From a checkpoint of a small image colorization model: activation elu, 13.2 epochs.
Rows from block 6 of a small image colorization model, named by matrix and row number. Rows with one number belong to one channel. Each number is 128 + 24 x the weight over its row's rms, rounded and kept within 0 to 255. All counts start at 0.
After each channel's rows are labels from the 100 images, of 14976, where the channel reaches its highest value: "peak at" is the part of the image that holds the peak. Only what is clearly more common there than usual is listed. The data: photos with spoken descriptions (Open Images, Localized Narratives).
# convs0: first 3x3 conv (model.mid.0.convs.0.weight, 128x128x3x3, each kernel summed), inputs 0-63
# convs1: second 3x3 conv (model.mid.0.convs.1.weight, 128x128x3x3, transposed, each kernel summed), outputs 0-63

convs0.94 [120 153  78 116 114 202 114 134 154 119 103 108 138 127 146 147 126 107 114 135 152 129 133 129 145 138  89 127  81 145 124 106 112 150 105 151 138 117 148 141 203 126 128 147 141 148 178 131 153 151 110 106 122 122 133 125 127 193 133 133 148 141  85 155]
convs1.94 [119 133 127 126 112 171 108  96 137 114 137 119 161 116 153 107 137 123 107 136 119  67 141 115 130 140 184 126 134  94 101 143 128 135 161 135  62  96 139 133 136 124 122 167 140 133 137 193  89 147 132 149 112 140 116 162 110 117  79 116 124 103 142 124]
peak at: top left; bottom left

convs0.120 [133 122 119 145 132 155 108 177 126  98  82 119 130 112 149 149 101 118 102 119 114  73 137  80 180 118 108 112 154 113 137 130 155  83 147 116 134 164  96  71 136 121 132 178 136 162 103 148  76 137 109 132 115  95 105  84 120  57  81  99 115 111 106 107]
convs1.120 [104 114 132  58 143 111 125 127 128 139 135 113  94 140 121 117 142  86 140 131 101 142 141 160 113 147 108 182 120 125 166 148 113 178 129 117  89 110 125 150  90 131 136 136 144 107 126 120 180 111 139 137 125 141 110 142 146  82 147 117 120 171 154 128]
peak at: top right; bottom right

convs0.13 [129 114  84 146 149 185 140 119 131 126 108 120 137 127 142 107 132 146 139 115 174 146  89 156 133 126 138 173 100 156 111 114 148 117 120 112 175  97 143 142 159 133 119 154 128 107 168 149 143 165 123 136 148  94 124 172 102 213 140 155 144 107 131 117]
convs1.13 [136 156 126 104 131 199  92 133 154 149 113 124 149 130 153 109 112 141 123 115 137 106  86 153 142 131 173 106 103  93  63 127 115 122 115 111 115 122 148 111 158 129 124 146 131 159 150 163 139 170 129 103 103 103 116 133 111 189  73 130 143 120  92 119]
peak at: top right

convs0.111 [105 119 118 120 119  67 114 127 105 106 125 140  97 132  69 121 113  92 121 112 113 121 112  90 108  94 112 112 155 140 125 109 119 130 115 112 108 128 104  90  67 110 123 106  97 103 121 106  82  95 123 115 128 112 138 106 117  67 135 119 107 110 114 120]
convs1.111 [111 129 152 103 132  65 134 129 123 138 142 131 123 129  79 166 125 151 151 100 118 151 168 121 118 121 122 137 130 131 142 143 137 144 125 191 101 120 130 163 102 133 114  96 152 100 129 103 156  91 163 174 145 151 148 111 139  79 178 106  98 114 180 146]
peak at: bottom left

convs0.53 [ 84 115 129 139 133  82  85 124  90 111 141 147 105 130  87 124 128  96 132 101  79 123 110  86 138 115 115  94 189 131 153 140 119 150 119 122 115 136 109  78  66  99 138 128 128 114 113 126 108 103 138 110 151 126 130 120 131  46 113  87 106 110 111 131]
convs1.53 [ 93 124 124 106 132  76 143 147 120 136 136 110 128 136  92 135 140 114 133 131  91 145 173 131 132 139 121 148 132 119 172 151 143 146 149 174  99  96 128 143  86 129 140 100 149  94 130 117 154 107 137 134 131 137 136 131 158 100 168 136 127 147 155 137]
peak at: top left

convs0.18 [108 137 133 139 116  76 102 135  98 125 122 122 123 129  98 124 120  89 128 148 103 126 129  70 158  99 134  89 156 101 139 152 108 121 111 149  94 131 119 120  59 108 160 107 127 123 110 114 108  86 148 105 134 158 156 107 145  61 116  98 112 118 143 128]
convs1.18 [110 129 132 162 120  62 154 138 114 130 129 128 134 119  95 101 118 128 129 121  83 132 147 127 118 126  99 176 212 163 160 131 131 142 125 163 109 114 130 140  83 117 145 143 157  95 128 118  94 129 159 156 122 141 164 150 134 102 137 150  99 108 127 131]
peak at: bottom left; top left

convs0.7 [116 116 111 124 110  77  98 147  90 130 154 106 142 150  89 116 125  98 115 107  91 103 108 106  88  96 107 118 161 131 134  96 126 159 128 115 121 148 137 112  80 106 142 133  83  77 150 107 111  97 127 103 133 108  98 103 151  74 120  91 117  94 115 139]
convs1.7 [103 102 139  83 142  97 167 112 118 111  97 127 127 108 107 149 130 132 117 112 118 144 164 133 120 118 118 117 164 125 161 159 132 103 110 167  74 105 137 163  81 117 110 122 145 118 101 117 143 117 164 165 108 131 151 161 152  84 124 122 129 117 169 143]
peak at: bottom left

convs0.114 [110 121  98 132 151 200 159 123 140 148 126 141 152 125 142 121 106 163 142 137 185 165 129 148 135 122 162 157  96 158 102 116 144 111 118 133 178  94 150 143 141 130 119 152 107 130 162 152 147 156 127 142 129 128 144 169  99 204 140 160 155 126 128 138]
convs1.114 [132 171 118 135 120 199  76 110 127 147 113 111 146 142 149 103 136 125 129  98 137 103  96 141 153 132 157 127 105  93  70 119 131 130 150 121 121 132 158 118 173 128 136 132 140 138 169 176 139 163 122  87 130  94 112 143 113 183  88 137 148 103 100 107]
peak at: top right; bottom right

convs0.105 [163 151 108 126 157 182 158 143 143 127 116 127 143 110 146 126 126 147 141 122 166 117 116 166 130 148 142 169 109 120 107 128 137 142 101 146 123 125 155 142 176 154 111 147 107 136 167 151 157 135 128 120 110 129 107 140 111 212 113 137 166  90 128 114]
convs1.105 [138 137 125 124 124 217  83  99 168 147  99 106 161 151 168 113 123 129 112 104 144 111 108 130 127 108 132 128 115 115  86 145 119 106 134 108 119 120 128 129 138 118 143 135 133 134 133 177 105 161 150 131  86 107 115 121  91 143  89 126 119 137 119 122]
peak at: top right; top left

convs0.123 [138 157  85 133 151 176 140 124 136 146 113 140 157 127 146 132 142 156 133 158 165 123 110 145 118 156 137 152 102 152 114 111 144 140 119 159 131 111 156 152 166 173 135 133 123 140 195 155 141 135 123 111 102 160 126 149 123 213 122 152 151 123 104 148]
convs1.123 [137 145 138 112 103 187  84 128 171 105  72 103 170 126 157 102 112 137 113  93 159 113 137 124 140 112 154 123 114 121  80 142 130 105 136 129 114 127 140 123 148 139 137 172 136 130 131 186 111 147 148 155  92 110 102 114  94 153  96 133 140 123 139 106]
peak at: top right

convs0.45 [145 129 105 114 172 176 150 152 143 177  77 104 124 145 156 144 142 142 132 122 133 128 112 184  93 141  90 138 118 138 124 157 183 117 141 128 129 121 136 184 165 136 139 128 146 131 161 178 175 138 118 104 112 127 112 131 131 171 125 134 107 128 132 144]
convs1.45 [121 137 118 121 108 201 113 118 155  78 146  85 168 123 142 106 125 135 118 124 108 133 117 115 124 147 127 160 129 125 132 132  76 145 145  90 117 128 132  79 134 134 106 153 133 135 111 170 125 159 126 127 104 108 141 169 104 149 105 131 151 142  86 111]
peak at: bottom left

convs0.110 [104  91 123 121 125  94 134 101  97 139 130 119 109 139 126 115 153  93 132  96 105 138 145 116 115 127 132  71 143 108 124 149 104 114 109 128 102 116 133 158  90 102 119 138 123 129 124  96 136 123 129 141 116 145 124 131 157  75 164  90 130 124 137 145]
convs1.110 [129 107 119 145 141 110 174 145 126 126 123 149 131 102 138 155 119 151 103 139  81 109 126 143 140 149 109 137 182 154 149 151 125 116 114 150 131 134 136 107 133 111 137 126 115  95 104 112  93 150 124 134 138  92 150 188 183 108  88 107 112 102 134 144]
peak at: top left

convs0.67 [125 116 130 130 151 210 132 119 160 156 120 130 153 137 145 122 125 152 148 122 150 144 111 159 135 139 152 167 105 131  91 102 155 119 129 106 175  89 146 145 149 139 127 159 118 129 141 155 140 141 117 144 135 107 114 179  95 197 147 134 129 118 141 107]
convs1.67 [123 152  94 150 135 220  91 110 133 121 127 105 150 141 150  93 131 115 122 117 121 112 104 129 146 132 131 119  98  93  86 133 126 139 127 104 136 147 168 109 165 128 136 111 125 150 151 159 149 153 109  78 134 105 116 154 116 189  85 141 168 121  75 120]
peak at: bottom left; bottom right

convs0.42 [131 129 100 131 157 171 154 127 132 162 128 129 147 113 145 123 139 157 155 121 152 153 103 196 110 139 153 165 122 145 113 122 168 119 127 107 166  74 151 153 150 140 131 142 136 104 147 176 151 158 118 129 134 122 119 167  97 205 139 157 139 131 133 112]
convs1.42 [143 140 126 112 124 208  64 122 142 139 138 109 134 160 137  93 122 130 125 109 157 130  90 122 140 106 142 112  91 107  80 108 109 120 139 116 144 149 150 114 178 149 130 119 125 156 134 162 140 148 121  88 104 100 124 137 104 184  97 126 141 129 103 130]
peak at: top right

convs0.92 [138 108 129 103 116 167 144 130 105 120 120 109 105 165 123 116 161 143 131 138  87  98 136 105 158 127 108 121 110 138 110  91 108 163 121 159 138 151 125 201 115  98 128 127 111 153 167 129 114 126 134 135 117 129 110 131 204  61 162 112 135 116 116 163]
convs1.92 [107 106 104 132 139 145 144 123 138 123 114 122 136 109 140 124 146 101  89 104  91 120 186 144 112 160 140 160 223 122 141 169 139 129 127 139  71  90 163  81 112 131 129 146 121  66 122 144 121 150 119 139 136 110 137 158 115 132  92 124 116 110 136 130]
peak at: top right

convs0.66 [123 125 134 148 154 169 141 140 147 118 155 122 132 105 175 113 126 144 134 116 164 131 118 135 113 142 132 163 121 156 109  93 150 113 155  95 173 134 151  42 165 133 130 153  92 119 140 160 101 196 135 136 133  99 119 156  94 172  87 153 122 131 108 124]
convs1.66 [139 161 124 104 120 194  40 112 133 156 116 117 137 138 130 122 118  87 129 120 150 120  77 152 138 113 123 119  80 116  79 124 102 143 122 108 134 128 113 149 148 123 133 129 137 162 146 167 156 123 108 101 104 150 117 129 113 144 141 120 152 157 121 125]
peak at: top right; top left

convs0.99 [148 131  90 131 136 176 135 133 164 157 143  95 111 101 147  93 126 126 138  57 173 127 106 145 116 144 121 140 127 147  94 106 146 115 116 109 127 123 146  79 176 120 115 133 102 117 167 140 142 179 128 131 127 105 112 139  90 195 107 134 139 123 117 138]
convs1.99 [122 138 131 101 122 202  78 125 147 139 116 145 164 159 145 110 102 132 135 139 159 122  76 148 127 119 155 125  74 113  74 116 112 104 126 102 126 106 132 139 132 108 132 124 131 163 148 179 120 121 117 115 100 112 118 111  92 156 130 127 133 149 108 119]
peak at: top right; top left

convs0.119 [120 119 118 128 142 166  99 102 147 155 141 108 111 130 115 106 124 111 128  84 161 160  85 131  77 131 149 154 147 176  92  80 140 134 113  87 144  95 121  78 123 105 120 123  81 109 127 129 126 154 130 149 139  94 131 143  70 185 128 156  98 111 108 128]
convs1.119 [113 122 123 100 133 200  93 121 134 144 124 153 145 138 146 114 113 149 142 125 152 122  81 161 156 112 129 100  56 103  62 101 127  86 131 117 141  98 166 135 153 110 136  99 157 161 188 129 148 121 119  96 111 125 130 132 117 179 144 107 129 132 121 132]
peak at: top right

convs0.102 [124 131 125 131 164 200 122 159 139 144 101 125 158 122 170 154 129 160 148 136 176 118 140 142 164 152 151 134 103 135 110 167 139 112 133 138 172 124 146 152 160 145 127 163 136 157 141 167 155 138 120 152 119 146 112 124 131 176 121 149 169 153 118 141]
convs1.102 [149 147  91 134 104 186 112 121 133 121 123 105 134 146 153  81 138  95 116 110 107 125 119 119 124 128 133 162 112 100 122 114 134 142 139  85 122 119 115 109 151 149 149 147 131 117 113 185 147 186 108  81 111 115 110 171  69 144  80 158 133 142 104 107]
peak at: bottom left; top right

convs0.57 [137 122 127 126 147 209 134 131 149 151 113 126 147 126 146 137 130 166 146 149 173 154 106 166 157 127 164 160 105 155 108 108 134 110 117 141 177 117 132 143 171 130 121 150 150 138 141 152 145 155 125 156 120 112 123 157 107 211 142 152 147 135 120 130]
convs1.57 [127 151  90 136 115 215  93 100 134 134 129 112 140 153 142  98 143 104 130 106 145 105 103 126 147 138 122 134 102 111  89 143 127 129 140 102 123 125 147 101 180 145 147 126 116 143 162 164 139 169 104  65 107 118 114 145 110 160  88 140 129 129  91 114]
peak at: top right

convs0.41 [167 129 128 136 144 158 172 145 150 190 113 126 157 106 150 100 155 132 132 127 127 108 133 176  90 146 137 148 124 130 148 139 154 137 134 125 110 123 150 159 175 143 123 131 133 136 174 184 150 149 143 100 115 133 124 125 163 159 111 142 160 114 150 111]
convs1.41 [153 125 135 105 109 193 105 129 133 114 138 128 150 134 194 128  90 148 135 108 138 147  70 114 139 129 118 122 126 149  87 115  60 119 110 111 122 127 126 104 129 127 139 149 131 133  87 157  91 161 124 143  91 113 117 146  92 155 104 141 130 151  94 131]
peak at: top right; top left

convs0.8 [109 124 122 119 109  86  98 146  96 154 143 114 132 138 109 112 133  90 137 106 120 142 121 100  89 107 126 131 138 125 115 124 137 131 130 107 110 112 109 125 113  95 132 125  84  76 133  83 101 107 151 123 141 129 133 110 141  66 137  97 115 116 135 121]
convs1.8 [131 107 156 100 130  67 167 120 107  99 116 151 140 124 121 146 116 158 120 115  73 131 143 123 131 133 120  99 179 146 147 147 130 127 118 161 106 104 144 143  60 113 127 103 143 117 119 128 128 117 158 143 134 138 144 125 159  97 124 107 135 130 155 157]
peak at: bottom left

convs0.14 [133 129 110 151 151 126 147 156 125 133 171 137 124 115 146 116 153 117 139 127 124 128  99 158 103 141 134 141 156 147 161  92 118 128 163 124 169 133 137  78 188 117 104 169 130 123 176 144  95 167 117 101 130  99 112 165 151 179 114 158 139 118 119 155]
convs1.14 [148 135 109  80 101 186  90 132 138 144 102 118 142 133 142 111 130 133 120 113 189  79 130 153 138 120 119  82 119 133  99 149  96 102 102 130  87 108 125 130 142 130 118 123 121 150 136 160 117 119 144 119  61 106 122 120 109 151  89 122 128 145 132 140]
peak at: top left

convs0.93 [102 165 123 123 133 144 114 126 120  60  79 142 148 127 147 132 121  94  87 166 116 102 130  92 178 109  91  96 115 135 124 124 114 154 125 165 101 127 132 120 161 159 129 136 110 164 147 148 114 115 124 118 130 102 127 126 139 137 138  98 100 126 115 176]
convs1.93 [118 134 123 125 132 149 156 113 140 128 152  82 149  93 132 166 117 122 103  91  93 103 135 162 125 156 177 155 113 100 177 155 166 154 143 124  79 127 120 138  82 111 159 177 173 119 118 142 127 129 126 182 113 148 106 133 136 118 111 166 157 130 143 108]
peak at: top left

convs0.17 [136 125  97 137 157 163 139 124 152 158 137 117 143 110 149 124 124 157 157 107 189 156 105 181 111 133 136 148 133 152 108 119 133  98 100 111 151  95 146 124 150 116 103 131 110 117 148 137 164 167 131 141 128 113 128 155 116 212 131 172 122 119 130 131]
convs1.17 [122 137 130 125 113 210  86 118 127 151 109 130 130 148 155  96 111 135 132 132 159 117  93 125 154 137 146 105  88 127  51 114 126 100 135 105 139 124 154 109 168 138 137 122 124 145 162 137 112 149 116 104 109 120 126 138 100 187 111 124 142 121  92 111]
peak at: top right; top left

convs0.16 [118 126 136 125  94  74  86 136 107 107 140 132  81 136  94 114 139  68 126 110  94 123 117  89 129 109  93 125 148 128 149 116 117 135 126 135 108 132  98  88  58  92 123 113 106 110 122  98  88  84 121 112 131 125 127 109 139  73 138  95 113 113 118 147]
convs1.16 [114 117 132 111 146  53 171 139 110 122 138 125 142 125  92 148 127 156 125 119 114 155 179 118 122 123 124 135 163 117 150 130 138 146 123 154 116 121 140 187  91 127 128 103 137  94 116  96 180 101 158 156 138 126 135 125 143  69 174 138 121 114 164 133]
peak at: bottom left; top left

convs0.72 [145 139  86 130 140 158 144 127 146 142 102 126 171 114 157  97 155 111 117 143 136 119 116 148  99 145  95 140 100 140 121 104 135 141 123 139  97 123 154 124 153 145 127 134 126 139 190 149 126 136 127  79 118 131 117 153 131 219 111 113 159 143 122 161]
convs1.72 [149 130 135 104 103 189  87 105 161 102 109 129 159 152 151 141  94 139 115 116 150 115  83 110 137 124 154 100 119 126  90 113 103  99 116 107 104 118 129 129 148 120 130 155 159 144 131 178  94 150 123 169  84 112  99 111 102 161 104 148 134 139 113 123]
peak at: top left

convs0.98 [147 107 109 130 164 136 162  89 133 142 101 115 165 135 152 111 156 130 152  98 147 156 103 155  81 162 135 146 123 128 106 133 136 127 104 131 133 107 142 156 160 121  98 159 106 118 172 148 151 152 136 139 114 122 114 174 117 193 136 134 149 110 146 148]
convs1.98 [129 127 112 106 116 220  93 144 146 149 135 138 140 129 174 116 123 153 121 126 127 107  63 159 167 110 151 111 101 122  92 124 113  98 152  92 134 142 163  95 155 129 152 116 131 135 138 173 100 160 118 115 119 101 133 144 129 185  85 115 129 126  99 142]
peak at: top right

convs0.56 [100 112 133 120 155 159  74  91 129 152 125 126 132 146 125 123 126 110 160 113 153 181  65 131 109 125 168 160 125 136  99 102 133 100 118  85 152  66 137 106  98 121 114 121 108 133 116 129 152 132 112 149 142 101 130 141  85 173 147 143 108 116 102 121]
convs1.56 [130 112 123 169 124 182 100 114 120 149 123 136 141 136 147 101 123 139 125 107 142 117  91 154 178 117 134 126  83 107  87  98 132 113 134  98 153 120 166 122 165 119 134 119 129 155 172 132 140 151 108  66 124 118 114 156 108 187 107 106 132 130  88 112]
peak at: bottom left

convs0.19 [138 162 147 143 140 177  99 159 118  72  98 123  88 144 123 161  83 106 117 146  97  91 142  97 166 139 107 125 141 139 132 121 125 116 144 134 119 175 106 154 114 110 123 139 124 170 107  97 119 123 103 157 151 135 115 123 126  65 128 108 137 128 129 143]
convs1.19 [132 109 101 115 142 142 135 114 119 139 117 116 163 108 122 138 189  90 122 113 119 130 136 144 112 138 116 178 137 110 185 150 134 176 155 140 136 113 147 125 104 126 109 156 129  89 129 168 192 121 128 132 102 146 115 164 111 107 130 162 144 126 140 112]
peak at: top right

convs0.24 [118 149 154 150 136 214 116 156 146 111  90 124 147 109 163 145 107 125 123 127 137  78 159 118 176 137 134 113 122 108 117 160 167 113 142 118 135 132 150 138 156 157 121 159 141 162  94 148 134 136 114 136 122 114 106 150 124 129 124 130 143 123 143  90]
convs1.24 [148 106 117 143 154 163 112 120 114 132 154  89 148 118 118 120 139  63 104 137 104 132 108 116 112 138 134 171 108  98 153 132 122 164 141 115 136 151 110 130 127 132 123 162 155 117  98 171 187 146  98 124 135 130  93 146 123 110 121 176 149 166 117 111]
peak at: top right

convs0.2 [125 152 126 144 165 198 126 164 146 187  94 149 157 125 140 151 130 151 145 134 169 152 145 122 148 138 173 116 111 122  86 155 162 108 146 138 175 120 126 182 166 139 107 153 145 122 120 160 162 159 137 150 138 145 100 121 102 149 153 144 139 116 149  94]
convs1.2 [137 132 107 155 126 183 137 133  99  91 137  90 140 122 150  87 123 129 111 126  80  99 143 155 122 119 100 198 149 107 154 134 129 144 138 104  89 131 149  96 119 125 164 152 136 137 125 192 139 154 117  92 112 146 127 163 117 128  53 147 175 133 102 122]
peak at: bottom left; bottom right

convs0.74 [155 120  75  81 151 173 114 114 148 123 104  92 111 138 117 123 128 119 130 126 142 140 103 150 146 135 116 153  97 143 114  90 117 153  93 139  97 110 132 142 174 107 129 123 108 135 192 128 136 125 109 115 105 105 136 126 131 199 123 124 155 104 108 158]
convs1.74 [117 143 117 117 113 182 115 106 168 142 119 134 156 124 146 111 114 130 128  95 149 112 109 120 113 139 157 120 132 118  79 127 126  97 131 128 113  98 160 123 150 122 154 149 136 138 158 164 103 145 146 136 101 116 126 129  89 160 103  95  91 111 112 107]
peak at: top right; top left