Rows from block 11 of a small image colorization model, named by matrix and row number. Rows with one number belong to one channel. Each number is 128 + 24 x the weight over its row's rms, rounded and kept within 0 to 255. All counts start at 0. After the name is the row's rms in percent of the matrix's.
Before each channel's rows are labels from the 100 images, of 14976, where the channel reaches its highest value: "strongest on" is what is common among them. Only what is clearly more common there than usual is listed. The data: photos with spoken descriptions (Open Images, Localized Narratives).
# convs0: first 3x3 conv (model.decb.1.1.convs.0.weight, 128x128x3x3, each kernel summed), inputs 0-127
# convs1: second 3x3 conv (model.decb.1.1.convs.1.weight, 128x128x3x3, transposed, each kernel summed), outputs 0-127

strongest on: text has "wall"
convs0.49 074 [128 158 131 147 119 163 205 171 142 111 101 120 155 108 130 163 153 151 135 136 110 115 116 109 126 103  88 142 105 106 129 103 145 115 151 103 161 122 124 123 152 144 148 135 168 105 126 137 177 131 126 125 146 134 104 142 195 179 125 134 123 109 118 123 108 118 203 146 118 120  89 110 134 127 177 135 123 132 117 110 193  90 105 120 138 112 116 128 121 104 148 118 161 139 166 159 116 137 100 138 114 137 142 118 127  94 156 112 129 147 122  59 139 142 147 141 126 127 135 117 121 157 127  93 129 130 128 100]
convs1.49 058 [141 139  93 153 138 110  93 134 144 130 149 103 141 131 128  72 164 106 122  86 124 123  87 146  97 144 112 113 134 158 120  95 125  87 124 126  98 132 110 134  76  95 121 100 132 189 149  77  98 158 131 120 117 126  96 132 125 119 169 110 101 145 131 128 129 109 120 124 150 101 118 187 111 140 134 105 134 134 122 104 131 147 148 144 153 137 129 138 109 128 143 143 124 134 141 104 161 113 141  93 126 125 116 100 126 147 196 166 107 103 140 140 124 165  83  91 121 113 129 109 117  83 179 163 139 149  97 156]

strongest on: text has "grass"
convs0.3 090 [155 111  69  99 117 148 123 108 133 140 134  83 139 148  94  87 190 128 100 140 100 155 141 136 127 147 164 136 115 136 131 148 129 158 118 118  98 123 135 131 118 147 131 154 125 161 138 106  49 154 145 115 126 187 107 163 172 135 112 123 141 158 135 113 117 131 103 131 159 101 103 133 117 118  93 159 115 135 114 164 117 137 166 142 144  96 129 159 178 139 153 143 150 136 129 118 135 138 143 136 153  58 159 145 138 125 137 129 144 141 151 117 158 124  97 132 135 112  96 130 171 153 129 159 144 126 109  97]
convs1.3 086 [114 105 141 127 104 148  86 141  97  99 121 163  99 133 160 151  91 112 149 101 143 120 136 110  98 151  87 119 136 112 153 153 166 137  90 115 132 128 121 123 151 120 126 147 148  93 160 119 153 150 150 140 147  73 123 145 126 118  77 128  73 123 126 161 150  89 116 178  63 117 127 116 138 108 133  97 170  95 154 119 157 167 153 154 121 108 121 117 145 153 137  79 151 135 117 169 143 122 137 150 133 123 131 109 141  88 146 109 111  94 101 107 135 142 142 148 130 112 114 152  94 134 164 120 111 160 101 126]

strongest on: text has "plants"
convs0.50 093 [122 134 116 143 135 124 127 117 115 108  98 117 171 118 107 111 174 140 119 167  73 133 123 154 117 162 101 129 124 113 126 112 165 151  87 132 153 139 149 136 100 126 126 152 130  75 140 133  90  87 126 114 121  91 133 120 142 143 152 104 116  97 135 134 135 124 174 129  94 118  79 149 106 137 108 135 126 104 123 138 166  99 150 149 145 129 112 151 184 137 149 132 105 130 152 102 148 138  87 113 117  74 131 135 139 126 154 110 107 140 156  64 184 158 121 131 130 154 135 137 142 173 179 117 161  98 143 135]
convs1.50 099 [149 159  29 104  81 157 144 138 147 121 173 109 129 125 105 138  89 123  88  84 152 111 125 123  89 132  67 128 124 148 124 138 114 131  99 144 130  98  86  91 116  93 114 107 101 163 114 116 116 181 125 131 124 144 134 134 122 135 140 122 139 123 135 149 120 154 148 123 132 159 141 122 109  99 125 124 114 126 112 141 119  91 132 145 110 179 117 135  62 126 154 125 134 131 155 127 134  82 113 102  72 122 108 113 149 113 134 129 140 122 104 125 117 116 147 138 125 114  90 150 116 117 149 115 120 112  87 103]

strongest on: text has "sky"
convs0.103 126 [130 108 174 164 167 154 218 194 150 156 183 141 150 147 124 117  92 207 156 108  98 123  79 123 116 127 121 137 136 147 161  99 128 120 112 107 127 127 126 124 115 135 127 137 158 143 134 137 107 101 120 117 125 148  96 119 113 119 135 143 145 125  84 135 152 145 128 131 125 152 176 130 145 127 146 139 139 111 158 154 108 168 151 135 102 121 123 115 152 137 137 121 131 112 147 126 124  69 143 131  93 150 118 136 107 108  95 102 121 119 132 146 150 139 170 155 122 154 109 118 129 122 116 122 159 114 157 152]
convs1.103 079 [118 180 110 126 154 147  58 117 149 140  60 141 120 170 153 131 136 100 117 162 155 112 102 122  93 134 149 166 156 134 117 134 146 144 133 144 142 131  95 126 145 137  81 160 116 121 126 177  96  95 123 110 171 129 145 128  74 121 104 119 138 140 155 131 122  99 109 108 138 126 137  99 154 119 163 163 126 133 154 164 158 116 140 175 124 127 151 128  81 133 136 123 168 138 139 156 121 123 122 142 144 146 106 108 157 140 139 173 133 118 102 119 130 134 127 110 146 142  89  92  78 142 136 137 138 124 152 170]

strongest on: text has "grass"; text has "plants"
convs0.83 123 [ 97 123  78 143 130 145 144 138 126 123 132 123  98 137  89 142 133 167  96 122  91 109  83  92 104  75 132  83  59  98 108  98 134 168 146 138 115 117 131 128 126 135 116 151 139 138 126 114 108  95 159 129 130 131 159 154 122 109  70 110 129  92 139 136  96 113 137 128 138 125 143 108 122 102 118 138 127 122  99 149 101 136 122 154 135 142 151 146 116 140 112 160 150 133 141 122 108 138 100 130 103 112 127 147 146 146  88 110 166 130 134 117 155  79 149  99  71 128 120  83 123 114 102  70  93  83 119 129]
convs1.83 136 [162 105  97 140 152  64  98 122 101 106  75  94 141 126 142 115 136  80 119  77 169 135 150 137 128 126 137 127 147 149 126 136  82 115 107 107 112 118 123  94 118 143 126  90 112 143 130 102 150 115  90 112 133  87 120  87 129 153 162 151 147 108 128 151 130 136 108 125 137 135  86 147 150 130 142 148 135  88  92 120  96 159 142 135 102 156 127 100  85 118 151 112 122 151 164 112 153  97 168  96 111  86 107  71 142 124 120 146  98 109 154 140 126 136 122 114 114 124 128 146 124 121 167 132 112  75 133 126]

strongest on: text has "sky"
convs0.65 103 [139 111 117 170 168 119 125 123 141 152 172 133 136 137  96 172  97 123 114  91 117 112 141 161 117 150 107 173 132 145 102 135  98 111 134 105  92 124 116 113 102 123 124 120 121 133 127 125  85  45 106 109 114 101  84 152 151 123 160  88 135 148  95 115 149 118 162 111 116  99  95 103  98 134 118 124 131 123  86 107 122 158 148 120 113 108  98 148 148 120 125 108 124  76 113 126 116 114  97 117 133 136 122 131 102 113 163 127 134 107 126 142 102 148  82 101  94  89  91 125 100  94  98 137 126 124  81 158]
convs1.65 136 [109 131 161 125 124 142 113 112 172 121 116  92 209 123 115 123 165 127 113 122 139 117 124 122 112  93 166 142 135 125  69 141 118 120 129 163 123 113 120 100 132 146  97 135 151 150 162 110 112  93 103 130 141 104 128 110 125 118 162 112 154  90  98 123 134 112  97 141 131 181 162 108 109  97 122 117 128 113 126 163 149 133  79 116 144 123 119  84  79 113 182  84 119 119 113 130 133 170 103 139 121 110 161 118 138 140 144 139 108 110 109 102 129 131 143 133 100 128 183 139 132 130 152 166  99  94 113  86]

strongest on: text has "sky"
convs0.105 088 [195 145 147 124 135 137 200 148 149 128 164 105 119 114 153 147 108 172 129 113 129 141  76 126 166 103 181 137 141 132 151 129 121 117 103 117 101 140 115 117 130 144 125 130 136 147 119 115 159 129 101 111 161 114 145 101 110 138 179  89 117 120 124 109 140 146  96 126 120 143 198 116 141  88 149 157 113 136 120 125 122 194 118 118  97 153 131 169 179 135 125 146 130 108 103 127 163 102 120 119 154 137 127 146 131  86 108 128 126 121 137 168 143  97 133 128 127 175 104 106 146 114 127 143 123 118 156 104]
convs1.105 064 [101 174 167 161 149 106 113  88 136 122  99 149 138 154 161 135 115 154 187 116 125 132 134 121 139 162 127 129 142 114 124 147 117 107 132 115 131 122 133 131  91 141 126 122 126 152 119 163  93 100 131 122 130 130 107 135  89 141 111 166 133 128 144 171 156  78  82 104 179 118  60 101 148 137 174 138 151  87 145 118 116 121 121 142 137 101 165 157 134 124 168  90 117 143  85 152  99 104 141 143 166 146 112 125 158  96 128 158 164 126 120 107 130  96 108 102 112 110 108 107 133 111 153  99 121 101 127 121]

strongest on: text has "trees"
convs0.92 111 [113 166 119 122 132 134 181 136 120 118 116  99 107 117 137 105 149 178 162 147  99 148 123  95 177  98 206 160 121 131 164 104 127 120 137 167 116 171 120 138 116 151 103 124 108 133 130 167  72  74 117 134 114 142 149 131  91 137 133 132 115 108 135 133 104 126 146 134  90  84 154  92 118 133 151 118 116 146 118 121  86  96 119 129 165 165 177 148 136 158 110 171 133 136 160 119 125 150 111 151 124  79 147 132 147 129 108 119 113 113 130 119 132 149 130 120 125 181 139 122 129 137 140 131 150 148 121  98]
convs1.92 152 [134 139 132 100 115 128  96 151 156 110 120 144 190 108 129 121 104 114 116 113 141  91 135 122 174 159 112 164  90 142 131 138  65 129  93 100 131 111 118 140 117 132 136 136 134 141 114 110 148 154 122 158 141 159 111 127 162 136 158 122  81  91 143  86 117  94 110 106 110 149 105 145 122 151 141 139 138 103 121 102 191 114 126 117 138 134 132 149 140 109 156 120 169 142 156 135 132 121  83  54 154 148 106 111 148 171  99 130 119 133 146 126 130 144 128  96 118 117 142 117 112 120 121 132 161  69 114 179]

strongest on: text has "some"
convs0.94 104 [128 133 102 155 129 129 109 170 130 114 167 214 126 120 134 102 160 130 115 157 155  89  90  92  98 123 123 142 134 110 148 145 138 115 153 118  67 114 124 140 124 138 122 169 114 107 119 140 105  96  93 158 152 151  96 121 151 124 166 138 123  96 122 140 141 123  53 124 123 126  68 123 125 120  93 113 108 142 163 114 124 129 134 102 122 128 154  95 115 115 114 103  85 118 110 120 145 134 165 118 100 103 132  92 146 127 167 145 147 122 116 114 119 126  92 123 139 130 141 126 121  91 130 121 149 154 125  67]
convs1.94 121 [103 138 100 120 102 112  82 149 104  89  96 104 135 139 116 153 106 142 101  54 114 107 138 140 152 124  85 147 116 100 120 106  86 157 128  91 154 134 104 121 122 121 191 100 128 185 161 114 135 193 149 134 138 119 164 116 134 177 150 151 102 122 153 125 165 120 170 112 117 136 101 131 146 162 148 133 160 123  98 161 124 132 137 138 149  93 129 119 109 137 124 143 137 140 153 124 156 102 141 128  97 123 150 135 131 184 126 145 145 131 151 115 140 132 132 153  96 112 134 157 159 127 142 136 114 123 122 166]